{"encoder_arch": "swin", "model": "contrastive image-text model", "dataset": "regions of photos with short descriptions (Visual Genome)", "train_examples": 203450, "image_size": 48, "crop_scale_min": 1, "horizontal_flip": true, "translate": 0.06, "color_jitter": 0.1, "tokenizer": "char", "vocab_size": 61, "loss": "sigmoid", "embed_dim": 384, "encoder_norm": "layernorm", "encoder_norm_position": "pre", "encoder_activation": "gelu", "encoder_mlp_ratio": 6, "encoder_head_dim": 32, "encoder_fused_qkv": true, "encoder_bias": "all", "encoder_qk_norm": true, "encoder_parallel_block": false, "encoder_inner_norm": false, "encoder_drop_path": 0.15, "encoder_patch_size": [2, 2], "encoder_depths": [3, 4, 5, 3], "encoder_widths": [48, 96, 192, 384], "text_encoder_causal": false, "text_encoder_width": 192, "text_encoder_layers": 10, "text_encoder_norm": "layernorm", "text_encoder_norm_position": "pre", "text_encoder_activation": "squared_relu", "text_encoder_mlp_ratio": 2, "text_encoder_head_dim": 48, "text_encoder_fused_qkv": false, "text_encoder_bias": "all", "text_encoder_qk_norm": false, "text_encoder_parallel_block": false, "text_encoder_inner_norm": false, "text_encoder_positions": "learned", "init": "torch_default", "residual_init": "zero_last", "optimizer": "muon", "muon_scale": "original", "lr": 0.01, "momentum": 0.95, "nesterov": true, "orthogonalizer": "polar_express", "adamw_lr_other_params": 0.00071, "grad_clip": 1.0, "steps": 3200, "batch_size": 128, "epochs": 2.0, "lr_schedule": "linear", "final_lr_fraction": 0.05, "warmup_steps": 320, "weight_decay": 0.2, "adamw_weight_decay_other_params": 0.05}
Rows from block 11 of the image encoder of a small contrastive image-text model, named by matrix and row number. Rows with one number belong to one neuron. Each number is 200 + 40 x the weight over its row's rms, rounded and kept within 0 to 999. All counts start at 0.
After each neuron's rows are labels from the 100 images, of 14976, where the neuron reaches its highest value: "responds to" is what is common among them. Only what is clearly more common there than usual is listed. The data: regions of photos with short descriptions (Visual Genome).
# fc1: MLP up (encoder.blocks.11.mlp.fc1.weight, 1152x192), inputs 0-95
# fc2: MLP down (encoder.blocks.11.mlp.fc2.weight, 192x1152, transposed), outputs 0-95

fc1.646,222,209,224,147,190,208,185,176,206,177,184,186,226,121,257,166,201,116,165,149,226,218,198,185,222,225,206,201,227,149,257,172,190,316,252,266,244,202,196,171,258,170,196,195,179,213,300,187,197,177,188,260,180,233,154,127,203,232,240,187,257,184,202,158,260,252,226,122,189,163,263,253,160,194,172,244,324,175,209,173,150,190,164,205,136,185,275,118,204,245,189,205,166,154,129,160
fc2.646,191,202,167,281,263,310,190,184,131,168,159,228,156,153,183,181,190,153,231,264,173,205,217,181,150,207,162,175,139,259,199,216,222,197,287,212,244,143,260,225,241,198,181,170,261,181,136,224,235,243,203,205,172,202,175,140,131,190,215,262,214,184,228,199,274,178,268,172,170,163,198,180,175,217,162,111,201,206,182,197,214,257,223,178,196,235,193,303,181,239,252,112,249,233,285,189
responds to: text has "zebra"

fc1.728,197,179,190,149,142,255,170,240,170,136,194,145,233,244,157,211,129,146,219,125,211,219,206,239,134,208,178,298,259,253,227,182,262,273,235,163,185,238,205,226,159,191,215,186,194,227,128,203,293,212,250,217,176,166,164,256,161,214,179,170,220,275,161,109,160,208,188,198,155,215,200,208,182,210,195,165,270,125,150,202,219,261,182,170,223,173,141,237,262,143,183,237,176,186,180,286
fc2.728,162,234,201,195,232,88,189,156,205,261,264,219,138,189,254,213,246,234,235,218,189,142,172,178,338,248,241,146,139,185,248,206,153,111,178,170,200,188,200,201,217,179,242,184,165,177,268,200,177,250,174,186,241,253,281,136,210,214,277,275,226,166,252,271,247,191,254,248,168,213,188,186,277,187,275,186,171,194,226,196,148,174,269,193,217,220,240,194,185,192,189,170,177,228,211,105
responds to: text has "elephant"

fc1.48,164,187,232,176,184,173,205,233,167,222,171,173,243,148,171,218,226,164,156,237,162,173,144,249,144,226,222,137,228,143,214,244,217,259,230,260,201,224,211,102,281,207,187,254,244,213,274,159,153,181,210,196,215,174,219,248,289,234,235,140,206,207,244,132,166,124,203,185,234,115,209,211,201,282,136,163,230,255,192,238,239,199,235,151,205,190,169,224,167,179,214,209,217,285,193,189
fc2.48,155,230,183,250,183,175,248,178,198,235,260,250,202,254,220,232,178,224,191,200,242,129,166,138,216,199,219,179,258,286,277,225,233,150,167,127,195,267,221,191,153,214,206,234,193,150,195,237,173,195,200,187,204,172,264,221,178,190,183,252,219,224,221,204,221,236,162,183,150,222,171,107,210,278,209,168,110,228,142,162,280,232,110,223,195,166,204,208,220,160,145,248,197,200,239,176
responds to: text has "blue"

fc1.27,195,154,167,268,153,176,232,163,226,170,164,234,194,156,268,159,200,198,246,279,207,232,134,209,231,257,130,160,184,162,228,186,220,219,157,175,226,199,192,231,254,122,259,178,260,184,271,175,212,144,252,195,313,150,227,215,252,225,191,143,148,205,189,150,248,139,228,218,220,223,167,165,212,226,225,196,193,192,233,241,181,152,200,174,181,217,170,243,183,211,150,180,165,281,192,169
fc2.27,157,234,231,181,219,203,196,180,106,244,254,176,235,228,195,213,239,212,168,147,231,187,161,129,237,161,268,114,232,212,197,226,178,207,186,201,182,214,182,260,184,170,190,232,155,199,195,185,217,189,170,171,166,262,168,183,135,147,249,232,121,176,244,142,184,245,202,269,230,214,158,178,192,216,97,222,125,156,182,172,162,221,234,237,273,164,200,267,262,264,153,208,122,186,248,231
responds to: text has "elephant"; text has "sheep"

fc1.546,209,178,237,312,186,198,190,262,223,196,196,195,230,161,159,250,188,201,239,243,258,245,210,189,194,251,150,116,236,180,263,140,204,246,182,218,158,208,184,174,268,217,253,122,208,150,231,155,122,174,183,172,207,157,200,136,236,229,233,233,217,167,263,208,256,184,207,202,183,158,128,196,160,189,170,195,197,226,244,146,204,266,208,77,201,149,192,218,221,187,234,230,153,242,298,187
fc2.546,238,205,236,223,221,228,106,241,232,157,243,231,163,185,284,247,147,251,218,181,160,220,220,191,117,217,214,175,177,223,240,209,230,213,208,231,239,218,229,210,274,164,248,184,264,165,249,206,202,204,147,236,187,229,115,199,212,188,201,191,200,212,273,133,245,183,206,167,252,147,226,167,262,225,209,164,193,247,235,189,209,155,212,197,206,149,179,270,172,210,143,248,265,180,213,179
responds to: text has "zebra"

fc1.282,207,157,236,249,165,258,224,197,256,218,194,271,183,176,185,212,172,207,210,226,254,246,132,137,242,217,163,206,163,160,234,181,233,171,219,173,186,177,170,188,255,263,166,202,130,218,158,154,240,229,143,189,185,226,128,169,182,225,174,227,210,161,144,228,214,199,158,167,173,183,284,210,151,174,182,167,193,219,189,163,213,246,246,183,178,220,215,213,185,108,156,187,203,262,242,170
fc2.282,166,95,186,187,256,217,215,202,218,195,175,285,219,164,192,262,203,176,163,201,206,244,269,201,162,199,270,208,170,248,190,220,222,199,181,195,221,189,104,196,206,194,194,152,213,223,234,202,140,155,236,198,227,229,162,190,224,188,214,281,245,200,267,190,276,113,244,154,185,261,259,202,208,213,223,261,188,174,238,197,187,197,274,242,193,84,214,171,166,253,119,202,285,154,153,203
responds to: text has "pizza"

fc1.674,179,205,229,170,236,139,176,223,241,175,236,153,172,126,202,275,216,226,224,212,240,128,184,267,208,213,173,171,209,211,203,269,172,223,224,175,235,237,190,259,271,137,196,170,261,208,258,229,160,145,270,218,282,204,198,148,184,153,181,166,247,141,171,232,151,111,205,229,150,218,188,177,162,260,137,119,223,251,171,204,275,210,260,178,268,154,255,207,263,178,164,185,199,175,208,216
fc2.674,147,220,271,207,203,203,248,171,134,175,187,181,281,167,214,217,175,212,176,231,206,314,197,205,139,270,206,206,171,176,190,191,193,188,153,159,179,131,237,221,174,210,239,212,219,268,191,192,150,231,228,97,150,122,205,186,261,230,166,185,149,201,205,129,196,305,200,175,244,194,185,265,259,262,216,229,198,178,177,187,180,221,140,170,226,201,209,253,220,256,197,250,172,236,284,187
responds to: text has "yellow"

fc1.474,113,222,174,190,129,167,259,258,294,203,147,162,260,183,176,195,183,206,203,166,152,221,210,144,180,260,202,178,210,183,189,209,242,191,111,199,161,279,167,174,183,271,198,204,128,143,205,205,228,191,190,279,214,155,187,150,147,175,152,158,180,202,230,231,210,191,133,210,180,277,194,245,296,217,187,158,198,215,172,165,259,247,228,226,235,206,201,143,180,189,155,175,161,180,257,262
fc2.474,233,264,190,230,194,210,277,231,126,200,230,261,148,283,192,198,154,258,173,298,247,217,173,185,217,192,205,150,157,209,176,184,189,153,191,156,227,190,159,203,167,144,234,223,238,202,240,224,163,253,258,239,121,257,239,205,227,175,181,264,156,167,241,165,224,255,221,156,222,209,108,195,248,223,175,207,176,264,201,171,176,273,191,276,179,242,147,169,195,173,135,163,288,228,183,171
responds to: text has "water"; text has "man"

fc1.37,226,196,151,225,156,189,206,186,128,171,204,246,234,211,213,169,195,203,275,306,205,200,213,231,204,221,139,156,186,250,179,185,137,191,214,189,212,267,285,155,237,161,276,174,233,178,151,186,219,244,133,150,208,193,164,108,202,178,212,202,180,235,199,222,225,182,215,190,161,131,193,263,210,238,173,173,183,168,208,278,173,234,258,296,172,224,200,229,198,159,262,184,166,160,253,162
fc2.37,195,171,225,214,214,203,166,173,208,225,164,188,232,145,124,215,139,183,142,203,209,188,166,252,184,184,246,156,235,211,149,249,191,211,177,247,266,217,199,200,206,216,204,187,218,147,203,227,190,214,224,239,244,192,208,195,227,178,218,293,164,182,194,98,312,253,158,210,194,179,165,201,258,231,207,154,124,177,200,157,203,241,196,211,282,245,166,162,157,186,251,200,157,177,219,194
responds to: text has "red"

fc1.232,212,190,164,172,173,203,174,257,256,204,176,204,208,245,218,188,175,162,224,198,153,194,258,171,206,204,206,252,250,195,205,154,180,216,216,176,204,154,223,228,131,223,201,169,142,241,197,221,205,178,259,178,214,227,252,123,150,232,223,227,171,251,217,144,243,171,174,189,196,265,170,194,219,229,246,154,226,182,252,250,229,198,282,123,147,292,275,241,236,201,215,194,129,144,188,217
fc2.232,241,176,249,109,156,204,213,198,104,176,102,200,226,190,157,168,191,179,173,237,172,225,178,251,195,155,254,247,195,192,207,97,175,280,175,171,285,190,220,313,204,129,171,187,176,180,208,178,240,204,183,177,159,255,171,156,207,173,153,215,173,175,132,214,123,187,229,173,252,203,264,183,87,247,224,167,203,223,230,217,232,200,239,231,205,180,297,261,180,211,210,221,170,193,190,183
responds to: text has "snow"

fc1.569,258,203,189,211,224,207,146,170,203,154,203,165,240,225,217,177,154,197,268,193,197,144,156,167,208,105,227,236,145,167,225,268,110,288,186,109,185,277,169,170,192,172,199,213,227,233,297,183,140,142,148,194,203,226,192,141,182,149,245,191,245,210,292,139,185,249,235,164,232,226,228,194,196,120,171,255,222,168,156,144,229,169,167,229,156,145,223,177,204,178,180,153,208,165,187,204
fc2.569,154,292,278,263,169,179,244,238,235,227,212,240,206,193,219,232,188,208,107,174,128,234,266,184,147,205,184,199,228,200,286,163,268,72,250,190,182,145,216,241,196,222,256,152,206,209,140,170,263,294,262,205,218,230,192,204,234,214,192,212,195,186,181,164,175,173,153,202,256,207,201,234,158,216,172,171,158,236,227,230,170,245,208,160,262,222,186,157,256,228,241,261,152,220,283,226
responds to: text has "zebra"

fc1.292,230,160,190,200,176,117,168,283,159,267,128,207,241,201,233,196,166,243,220,195,141,156,168,270,143,186,217,161,166,227,194,287,204,114,225,224,227,281,169,208,220,239,227,230,212,240,264,182,221,185,242,213,280,155,260,197,222,237,214,198,188,155,149,218,203,108,271,143,168,303,232,146,196,219,111,162,147,187,275,208,254,175,206,223,188,235,200,173,169,217,199,176,167,201,183,187
fc2.292,139,193,191,179,208,194,200,218,167,135,184,148,149,163,124,237,179,290,196,172,211,141,229,216,158,229,185,173,193,201,238,226,174,190,164,268,167,179,230,212,209,270,266,187,193,176,168,200,207,189,127,222,269,196,184,195,228,234,225,156,234,246,172,198,232,196,163,209,170,257,234,194,212,189,191,216,120,199,271,118,192,207,177,233,193,195,293,225,190,248,191,254,269,127,191,198
responds to: text has "red"

fc1.709,173,226,151,279,211,181,196,207,222,191,192,245,224,138,177,209,154,199,174,252,199,212,171,212,192,266,185,150,213,298,188,188,101,182,108,178,237,213,193,186,243,193,102,269,209,196,195,136,187,127,134,177,176,229,228,211,177,193,217,200,248,202,144,222,196,229,121,183,147,157,280,191,195,178,167,190,218,234,211,219,219,238,215,237,154,176,172,221,258,261,209,157,213,177,192,196
fc2.709,144,227,259,165,131,137,254,178,190,197,221,225,167,244,166,270,132,162,143,153,222,244,245,191,224,179,198,165,217,130,228,193,187,228,235,226,102,266,253,155,95,194,232,175,200,158,263,190,189,222,161,213,230,267,199,277,234,173,182,202,232,215,241,187,195,164,234,227,168,173,183,118,189,143,208,180,200,140,164,217,197,195,222,243,221,160,168,298,160,176,227,162,206,212,132,174
responds to: text has "horse"

fc1.624,227,306,218,198,230,165,259,174,189,218,122,236,185,239,214,130,107,139,199,241,212,206,258,185,113,191,176,208,284,78,231,233,208,170,239,237,213,161,235,246,246,211,225,204,246,218,116,132,135,204,209,179,151,190,264,223,198,152,194,177,198,252,186,189,190,175,208,249,132,192,229,262,152,175,253,152,204,177,263,156,242,278,200,264,210,233,199,190,233,198,177,194,157,153,212,201
fc2.624,221,248,212,224,266,260,195,201,190,268,224,153,245,212,186,125,203,182,225,187,215,205,179,224,257,198,205,144,146,186,158,189,227,264,197,138,195,209,146,189,204,204,165,202,143,191,279,158,213,184,173,175,226,228,114,163,179,247,258,248,229,177,216,208,218,174,179,229,275,150,171,269,218,201,214,237,204,127,222,171,89,157,237,183,190,126,145,176,171,187,264,235,283,216,247,77
responds to: text has "red"

fc1.239,206,171,219,236,235,195,208,194,232,264,217,191,210,101,175,155,261,212,255,180,195,141,277,143,149,205,232,213,151,189,227,156,154,203,160,224,182,145,258,190,118,206,224,134,231,152,258,242,192,221,210,230,285,308,213,211,216,197,192,158,205,183,126,170,139,199,272,219,156,261,186,277,223,166,210,261,177,212,284,115,173,219,214,182,233,210,209,176,192,164,210,249,213,106,201,147
fc2.239,225,162,212,192,233,160,237,212,152,255,229,155,230,117,253,249,254,242,221,122,173,180,224,267,218,285,151,132,233,201,213,204,119,187,174,184,238,234,247,109,185,142,217,265,238,122,237,120,305,259,243,182,211,218,211,193,182,165,209,241,166,174,164,222,160,184,132,160,194,203,166,196,140,139,184,268,170,231,236,173,141,177,199,245,149,228,220,141,135,215,209,224,197,271,167,192
responds to: text has "plane"; text has "sky"

fc1.423,175,246,172,235,232,108,193,252,231,152,237,188,177,165,134,153,201,216,187,221,217,208,212,221,200,221,233,221,185,250,205,252,154,254,210,161,152,201,112,270,206,88,215,222,220,222,217,228,153,203,207,145,224,212,216,186,209,150,201,258,191,185,196,226,82,170,191,185,262,206,224,186,242,191,249,191,224,200,185,198,168,196,280,185,147,229,194,181,217,212,217,215,151,119,275,202
fc2.423,236,237,231,180,169,193,234,196,199,255,171,221,260,174,198,256,208,202,219,166,204,185,198,171,218,164,208,159,196,132,190,177,164,302,181,131,165,173,258,153,183,279,170,159,159,129,212,252,224,137,194,240,236,146,184,207,168,168,178,192,295,201,213,207,224,255,147,182,161,233,189,201,193,250,188,213,241,204,202,204,194,262,111,182,203,161,218,247,147,284,162,150,266,218,210,175
responds to: text has "man"

fc1.614,196,208,202,226,159,162,213,139,228,200,153,205,197,121,175,180,231,206,174,201,163,197,217,189,195,231,136,191,210,219,180,133,192,190,205,166,249,265,274,202,207,175,147,229,238,192,205,258,164,186,217,189,230,185,227,294,142,265,181,217,112,283,199,154,196,224,151,237,251,232,224,277,221,191,175,166,179,136,146,98,220,207,212,161,138,216,163,167,241,199,212,287,207,244,215,141
fc2.614,184,225,242,218,187,268,180,170,149,200,212,172,178,223,245,184,203,177,217,248,182,141,198,178,187,148,216,253,165,188,231,183,249,186,221,245,162,162,148,198,223,205,239,195,140,214,243,144,212,122,192,177,152,209,106,184,248,218,208,220,203,133,188,280,205,265,246,175,148,229,198,228,161,253,224,274,175,211,187,268,231,169,150,190,200,206,208,219,158,206,160,125,220,228,148,257
responds to: text has "red"

fc1.520,207,256,281,223,245,181,204,163,214,229,132,164,352,127,213,225,200,192,202,180,165,223,221,208,181,230,241,141,158,226,225,140,199,186,239,201,165,187,310,177,224,176,212,196,216,200,182,200,231,199,162,131,290,252,180,194,262,126,151,157,168,188,202,206,207,189,176,196,218,203,125,240,266,194,105,188,177,172,249,182,141,202,218,176,139,198,157,172,226,173,180,210,149,235,166,174
fc2.520,130,227,244,146,192,160,205,204,200,158,281,210,206,284,257,185,226,156,219,195,225,165,159,180,207,206,147,274,191,148,256,218,298,161,182,214,277,213,117,235,217,190,192,203,181,255,206,184,204,213,206,225,173,217,210,182,188,238,259,268,227,245,227,169,211,251,158,221,131,153,248,135,130,227,211,212,189,182,160,210,211,271,150,224,251,292,244,228,175,203,198,182,268,142,189,149
responds to: text has "red"

fc1.639,196,208,222,154,239,148,211,167,222,240,179,220,266,154,176,161,145,227,212,137,140,186,222,199,177,194,230,135,281,245,242,104,248,231,219,215,256,216,288,187,143,226,213,202,200,167,241,141,232,175,238,134,242,257,125,219,148,247,203,201,197,153,173,140,264,159,291,237,229,187,232,202,244,184,168,192,199,260,157,149,181,173,186,174,200,181,73,241,242,184,248,244,191,162,149,239
fc2.639,189,251,209,203,259,188,155,250,210,229,247,156,140,194,251,220,138,191,179,195,160,195,147,175,127,203,216,136,159,205,140,230,188,135,218,217,212,212,221,197,274,206,225,267,181,219,178,194,226,237,161,240,159,208,187,134,136,219,173,192,174,139,253,214,239,213,278,211,180,170,153,196,216,229,228,276,248,202,231,104,287,208,146,206,206,190,219,182,247,184,167,218,228,180,217,229
responds to: text has "man"

fc1.696,307,203,218,182,207,234,177,275,253,168,195,280,215,237,249,152,175,178,211,189,231,150,136,178,198,185,209,171,162,173,217,140,211,264,156,191,229,135,212,246,237,187,181,179,153,145,250,169,228,209,246,174,275,183,211,149,261,256,182,181,235,239,232,158,183,239,210,219,238,204,237,180,199,204,215,153,175,231,161,262,163,200,281,274,170,191,268,155,233,197,162,168,236,177,179,182
fc2.696,220,224,227,166,172,133,183,170,115,254,180,228,232,187,164,202,145,180,171,166,146,317,270,177,176,178,217,104,190,240,218,188,239,265,188,219,188,197,232,212,142,180,205,267,213,259,170,259,245,164,191,178,241,209,160,118,197,217,213,274,202,214,206,218,133,242,184,191,179,152,234,161,190,252,192,156,194,201,205,65,220,214,225,214,158,134,218,239,210,251,164,157,175,124,205,183
responds to: text has "snow"

fc1.67,267,165,215,124,189,191,136,189,142,237,250,218,176,165,183,166,186,184,273,166,240,157,189,249,105,200,115,189,267,148,213,251,219,164,172,261,204,230,227,205,208,216,179,179,162,246,248,142,167,178,187,292,137,243,172,203,217,248,218,171,189,254,182,190,231,161,214,197,202,199,245,215,251,199,246,181,150,193,252,261,283,225,217,176,154,139,201,222,218,143,207,240,248,150,189,217
fc2.67,79,178,175,208,264,237,175,140,125,202,114,237,240,208,202,241,149,207,125,227,186,263,129,185,193,178,167,148,192,187,258,218,208,153,283,167,195,191,165,204,229,141,209,249,166,189,191,232,293,260,194,230,252,239,193,220,217,209,206,233,168,110,230,108,178,170,191,153,106,302,156,228,150,193,184,222,206,212,194,154,236,205,200,204,226,204,168,172,194,191,207,200,217,200,211,274
responds to: text has "blue"

fc1.645,241,182,227,111,209,149,217,211,243,209,157,215,170,156,211,186,195,230,144,250,219,129,146,163,140,251,235,294,199,212,190,178,217,153,242,144,172,148,147,210,224,233,220,190,178,210,239,163,157,272,264,232,174,163,265,162,160,182,221,170,235,224,165,164,136,260,124,215,169,231,168,241,239,251,184,186,161,295,152,144,253,194,186,241,177,170,178,239,208,173,201,198,172,185,193,223
fc2.645,121,241,148,252,226,213,134,209,164,189,196,213,274,181,119,250,196,159,211,204,157,217,189,261,264,206,189,161,122,212,180,237,127,181,202,153,185,243,220,244,196,205,219,257,188,142,223,166,198,212,183,278,222,294,257,182,170,199,258,248,205,265,141,137,195,174,265,221,277,162,183,174,144,155,172,225,189,183,263,209,263,191,182,219,155,154,197,125,210,252,204,290,203,177,257,163
responds to: text has "yellow"

fc1.531,196,245,172,229,185,155,229,231,193,148,155,196,294,233,209,164,152,170,305,173,239,223,140,184,208,205,253,165,134,296,196,274,251,197,183,195,197,199,178,236,227,206,131,200,214,147,181,210,98,155,163,292,160,232,182,210,208,168,188,242,213,171,202,142,253,171,154,227,234,221,165,192,207,190,197,169,177,176,172,238,211,303,266,241,225,220,210,167,208,136,160,202,175,169,234,178
fc2.531,161,191,164,237,208,133,283,162,254,173,162,252,188,236,170,242,172,302,238,194,201,197,132,208,175,154,173,227,185,133,234,246,227,213,195,212,222,144,163,289,244,179,238,199,194,132,238,204,196,293,226,189,175,186,218,174,230,170,135,172,151,177,239,200,239,152,207,167,210,152,184,192,187,214,162,270,213,190,233,147,216,179,215,196,168,206,179,266,195,199,141,172,280,156,185,242
responds to: text has "water"

fc1.74,176,210,231,163,205,199,215,155,182,154,205,252,164,207,185,169,145,166,207,142,210,166,151,286,143,191,300,169,225,129,251,316,184,220,151,194,212,209,129,212,243,193,154,131,187,229,190,190,152,160,189,233,171,204,278,263,216,284,233,146,172,199,173,242,153,185,199,158,220,168,225,170,258,195,233,193,185,255,232,244,229,177,184,166,207,183,205,232,163,126,100,238,216,198,255,288
fc2.74,220,207,156,163,240,244,149,287,159,153,183,196,286,162,190,226,128,244,199,222,188,233,189,167,258,201,171,141,204,198,237,230,243,231,190,175,217,275,274,154,166,183,221,176,186,246,169,176,239,185,232,172,139,238,216,144,172,214,234,195,214,190,234,175,179,269,142,195,135,276,172,186,178,239,114,188,179,214,202,216,256,179,120,261,216,217,182,191,194,183,235,172,165,220,153,253
responds to: text has "blue"

fc1.489,169,225,162,269,197,231,166,173,190,196,202,212,225,239,183,137,204,193,291,243,257,202,248,173,222,180,186,167,255,174,168,221,211,133,195,191,204,250,209,190,252,187,184,239,220,146,186,130,158,157,234,218,178,180,156,231,196,202,191,185,132,223,182,158,237,231,204,192,188,172,239,221,224,151,157,175,169,211,198,195,213,194,224,287,168,97,207,238,217,210,259,206,112,202,178,92
fc2.489,224,196,221,188,228,185,228,201,195,208,286,218,207,193,212,207,117,235,239,273,195,205,217,172,212,185,174,162,182,192,196,127,127,250,233,181,218,134,149,166,265,149,169,180,220,260,176,138,133,174,149,201,216,223,311,138,188,218,233,239,222,165,180,187,188,192,161,213,224,206,172,164,171,225,196,175,206,222,226,163,252,247,188,220,242,189,173,165,158,182,170,229,252,179,185,187
responds to: text has "zebra"

fc1.331,218,147,221,276,225,96,240,181,195,221,135,298,249,213,188,178,155,222,205,283,178,170,154,238,223,234,161,259,154,196,211,253,160,200,154,272,143,228,205,204,187,180,196,161,215,160,193,148,184,227,150,166,232,200,245,135,253,142,173,248,150,163,174,198,115,207,216,138,136,138,135,219,264,170,208,141,201,188,189,187,186,146,164,249,172,119,221,250,245,261,162,202,190,223,236,154
fc2.331,215,208,233,183,244,204,165,217,171,230,234,155,135,143,216,231,174,175,151,114,197,294,274,200,203,191,228,202,256,218,160,177,234,207,259,150,206,164,182,212,198,212,163,206,114,252,204,170,248,174,228,275,221,202,144,206,160,211,222,248,222,280,207,221,277,262,93,244,257,256,205,202,235,240,144,217,101,253,186,160,140,255,269,195,267,228,165,161,202,124,222,192,207,217,154,251
responds to: text has "red"

fc1.60,196,204,234,290,166,190,237,195,220,175,152,210,191,248,201,196,195,212,244,223,214,187,136,185,211,230,181,130,260,229,259,238,241,193,183,219,242,213,192,196,209,104,213,159,186,240,235,202,132,168,240,210,213,210,257,226,164,201,180,193,82,186,254,139,183,319,180,195,262,230,242,131,236,172,217,191,161,241,216,184,235,179,239,183,251,204,159,207,255,119,155,242,160,238,191,249
fc2.60,235,263,153,167,190,189,248,218,223,279,165,200,220,212,172,148,187,165,180,105,210,234,228,246,233,130,190,130,220,231,183,271,248,273,244,159,196,233,229,238,230,265,212,218,167,216,191,159,172,175,238,222,236,143,149,245,182,136,273,172,195,176,331,186,199,254,178,157,210,215,180,232,206,146,145,164,184,181,209,144,199,230,165,195,238,149,180,171,262,236,165,157,258,112,202,147
responds to: text has "blue"

fc1.697,133,156,184,152,211,167,150,222,190,169,162,248,209,139,193,184,243,207,263,216,269,148,203,233,171,179,250,117,204,168,189,258,241,213,217,164,224,234,230,269,229,112,250,204,197,180,193,150,150,156,138,154,226,157,132,167,231,149,209,195,167,125,200,222,231,225,230,183,227,176,200,154,133,186,250,159,200,207,234,239,142,204,186,215,154,203,293,174,254,180,205,173,142,200,256,173
fc2.697,188,234,220,242,186,226,214,131,170,215,193,133,253,272,204,170,175,150,186,197,148,189,152,156,271,178,163,228,201,195,242,148,157,185,136,218,255,218,212,195,145,193,102,197,216,149,185,250,250,177,168,223,255,213,274,276,175,234,200,202,223,240,241,128,214,130,195,185,212,170,187,215,236,234,132,277,234,155,157,187,151,234,225,265,193,290,155,217,77,270,182,183,247,167,217,180
responds to: text has "red"

fc1.532,185,232,197,224,166,219,197,127,141,250,184,221,231,243,175,259,223,130,221,210,200,179,202,236,200,260,220,176,249,249,174,260,163,254,246,210,155,218,232,270,237,111,195,232,220,144,126,213,193,216,165,185,194,317,171,193,252,177,231,247,215,158,198,191,190,250,143,209,225,192,176,245,207,223,66,152,225,218,200,182,243,169,235,214,252,131,194,202,197,229,242,160,143,187,188,190
fc2.532,208,141,241,183,195,231,228,242,224,171,179,263,139,220,156,234,152,277,165,222,173,245,198,267,201,231,226,182,242,214,145,253,196,210,262,185,144,215,168,168,178,220,165,229,166,331,169,215,186,174,177,201,155,151,249,201,223,175,220,209,170,234,176,182,242,194,242,190,218,185,207,224,255,220,171,240,286,174,142,208,265,225,147,197,153,231,241,265,231,246,213,208,163,154,228,230
responds to: text has "horse"; text has "brown"

fc1.142,203,173,157,167,180,246,174,143,235,190,213,181,232,221,280,90,242,244,189,242,253,197,184,245,210,117,206,213,243,176,175,229,222,202,251,175,275,206,220,219,210,162,201,188,260,187,227,192,246,158,199,221,286,217,206,263,176,263,150,118,174,165,208,220,198,213,193,161,173,188,245,252,125,178,209,235,224,231,234,168,196,116,211,245,214,170,150,234,220,271,171,275,190,170,199,94
fc2.142,214,279,208,177,236,231,167,185,155,202,177,206,214,263,196,190,154,224,196,161,148,214,187,182,225,275,179,211,189,169,181,209,194,142,173,138,233,156,256,211,148,154,207,251,206,198,156,196,191,235,202,319,236,211,203,197,166,175,147,186,255,311,213,258,233,224,229,256,175,182,201,244,101,227,249,205,174,159,259,279,142,241,215,207,235,144,180,181,219,159,210,291,273,222,90,231
responds to: text has "man"

fc1.158,214,226,124,161,163,244,210,270,229,200,236,121,254,227,196,135,180,172,215,145,134,133,177,190,167,151,204,327,199,199,233,213,261,145,226,232,159,194,159,250,232,178,220,217,151,184,210,151,152,183,232,230,207,167,158,176,176,193,249,241,209,181,228,201,203,209,209,244,219,283,187,206,224,226,158,255,204,189,175,275,224,312,216,201,155,186,206,229,207,171,173,212,176,216,209,221
fc2.158,236,225,228,274,184,237,245,119,167,181,173,157,201,161,135,215,185,222,255,178,159,222,202,149,258,210,206,153,204,205,135,231,169,200,159,217,180,171,194,180,233,195,205,174,299,214,225,154,184,288,195,291,163,192,203,177,183,196,135,188,149,217,187,196,210,215,221,248,210,173,204,110,200,206,177,263,160,196,208,214,241,199,189,250,258,231,175,236,216,177,114,231,297,191,199,197
responds to: text has "water"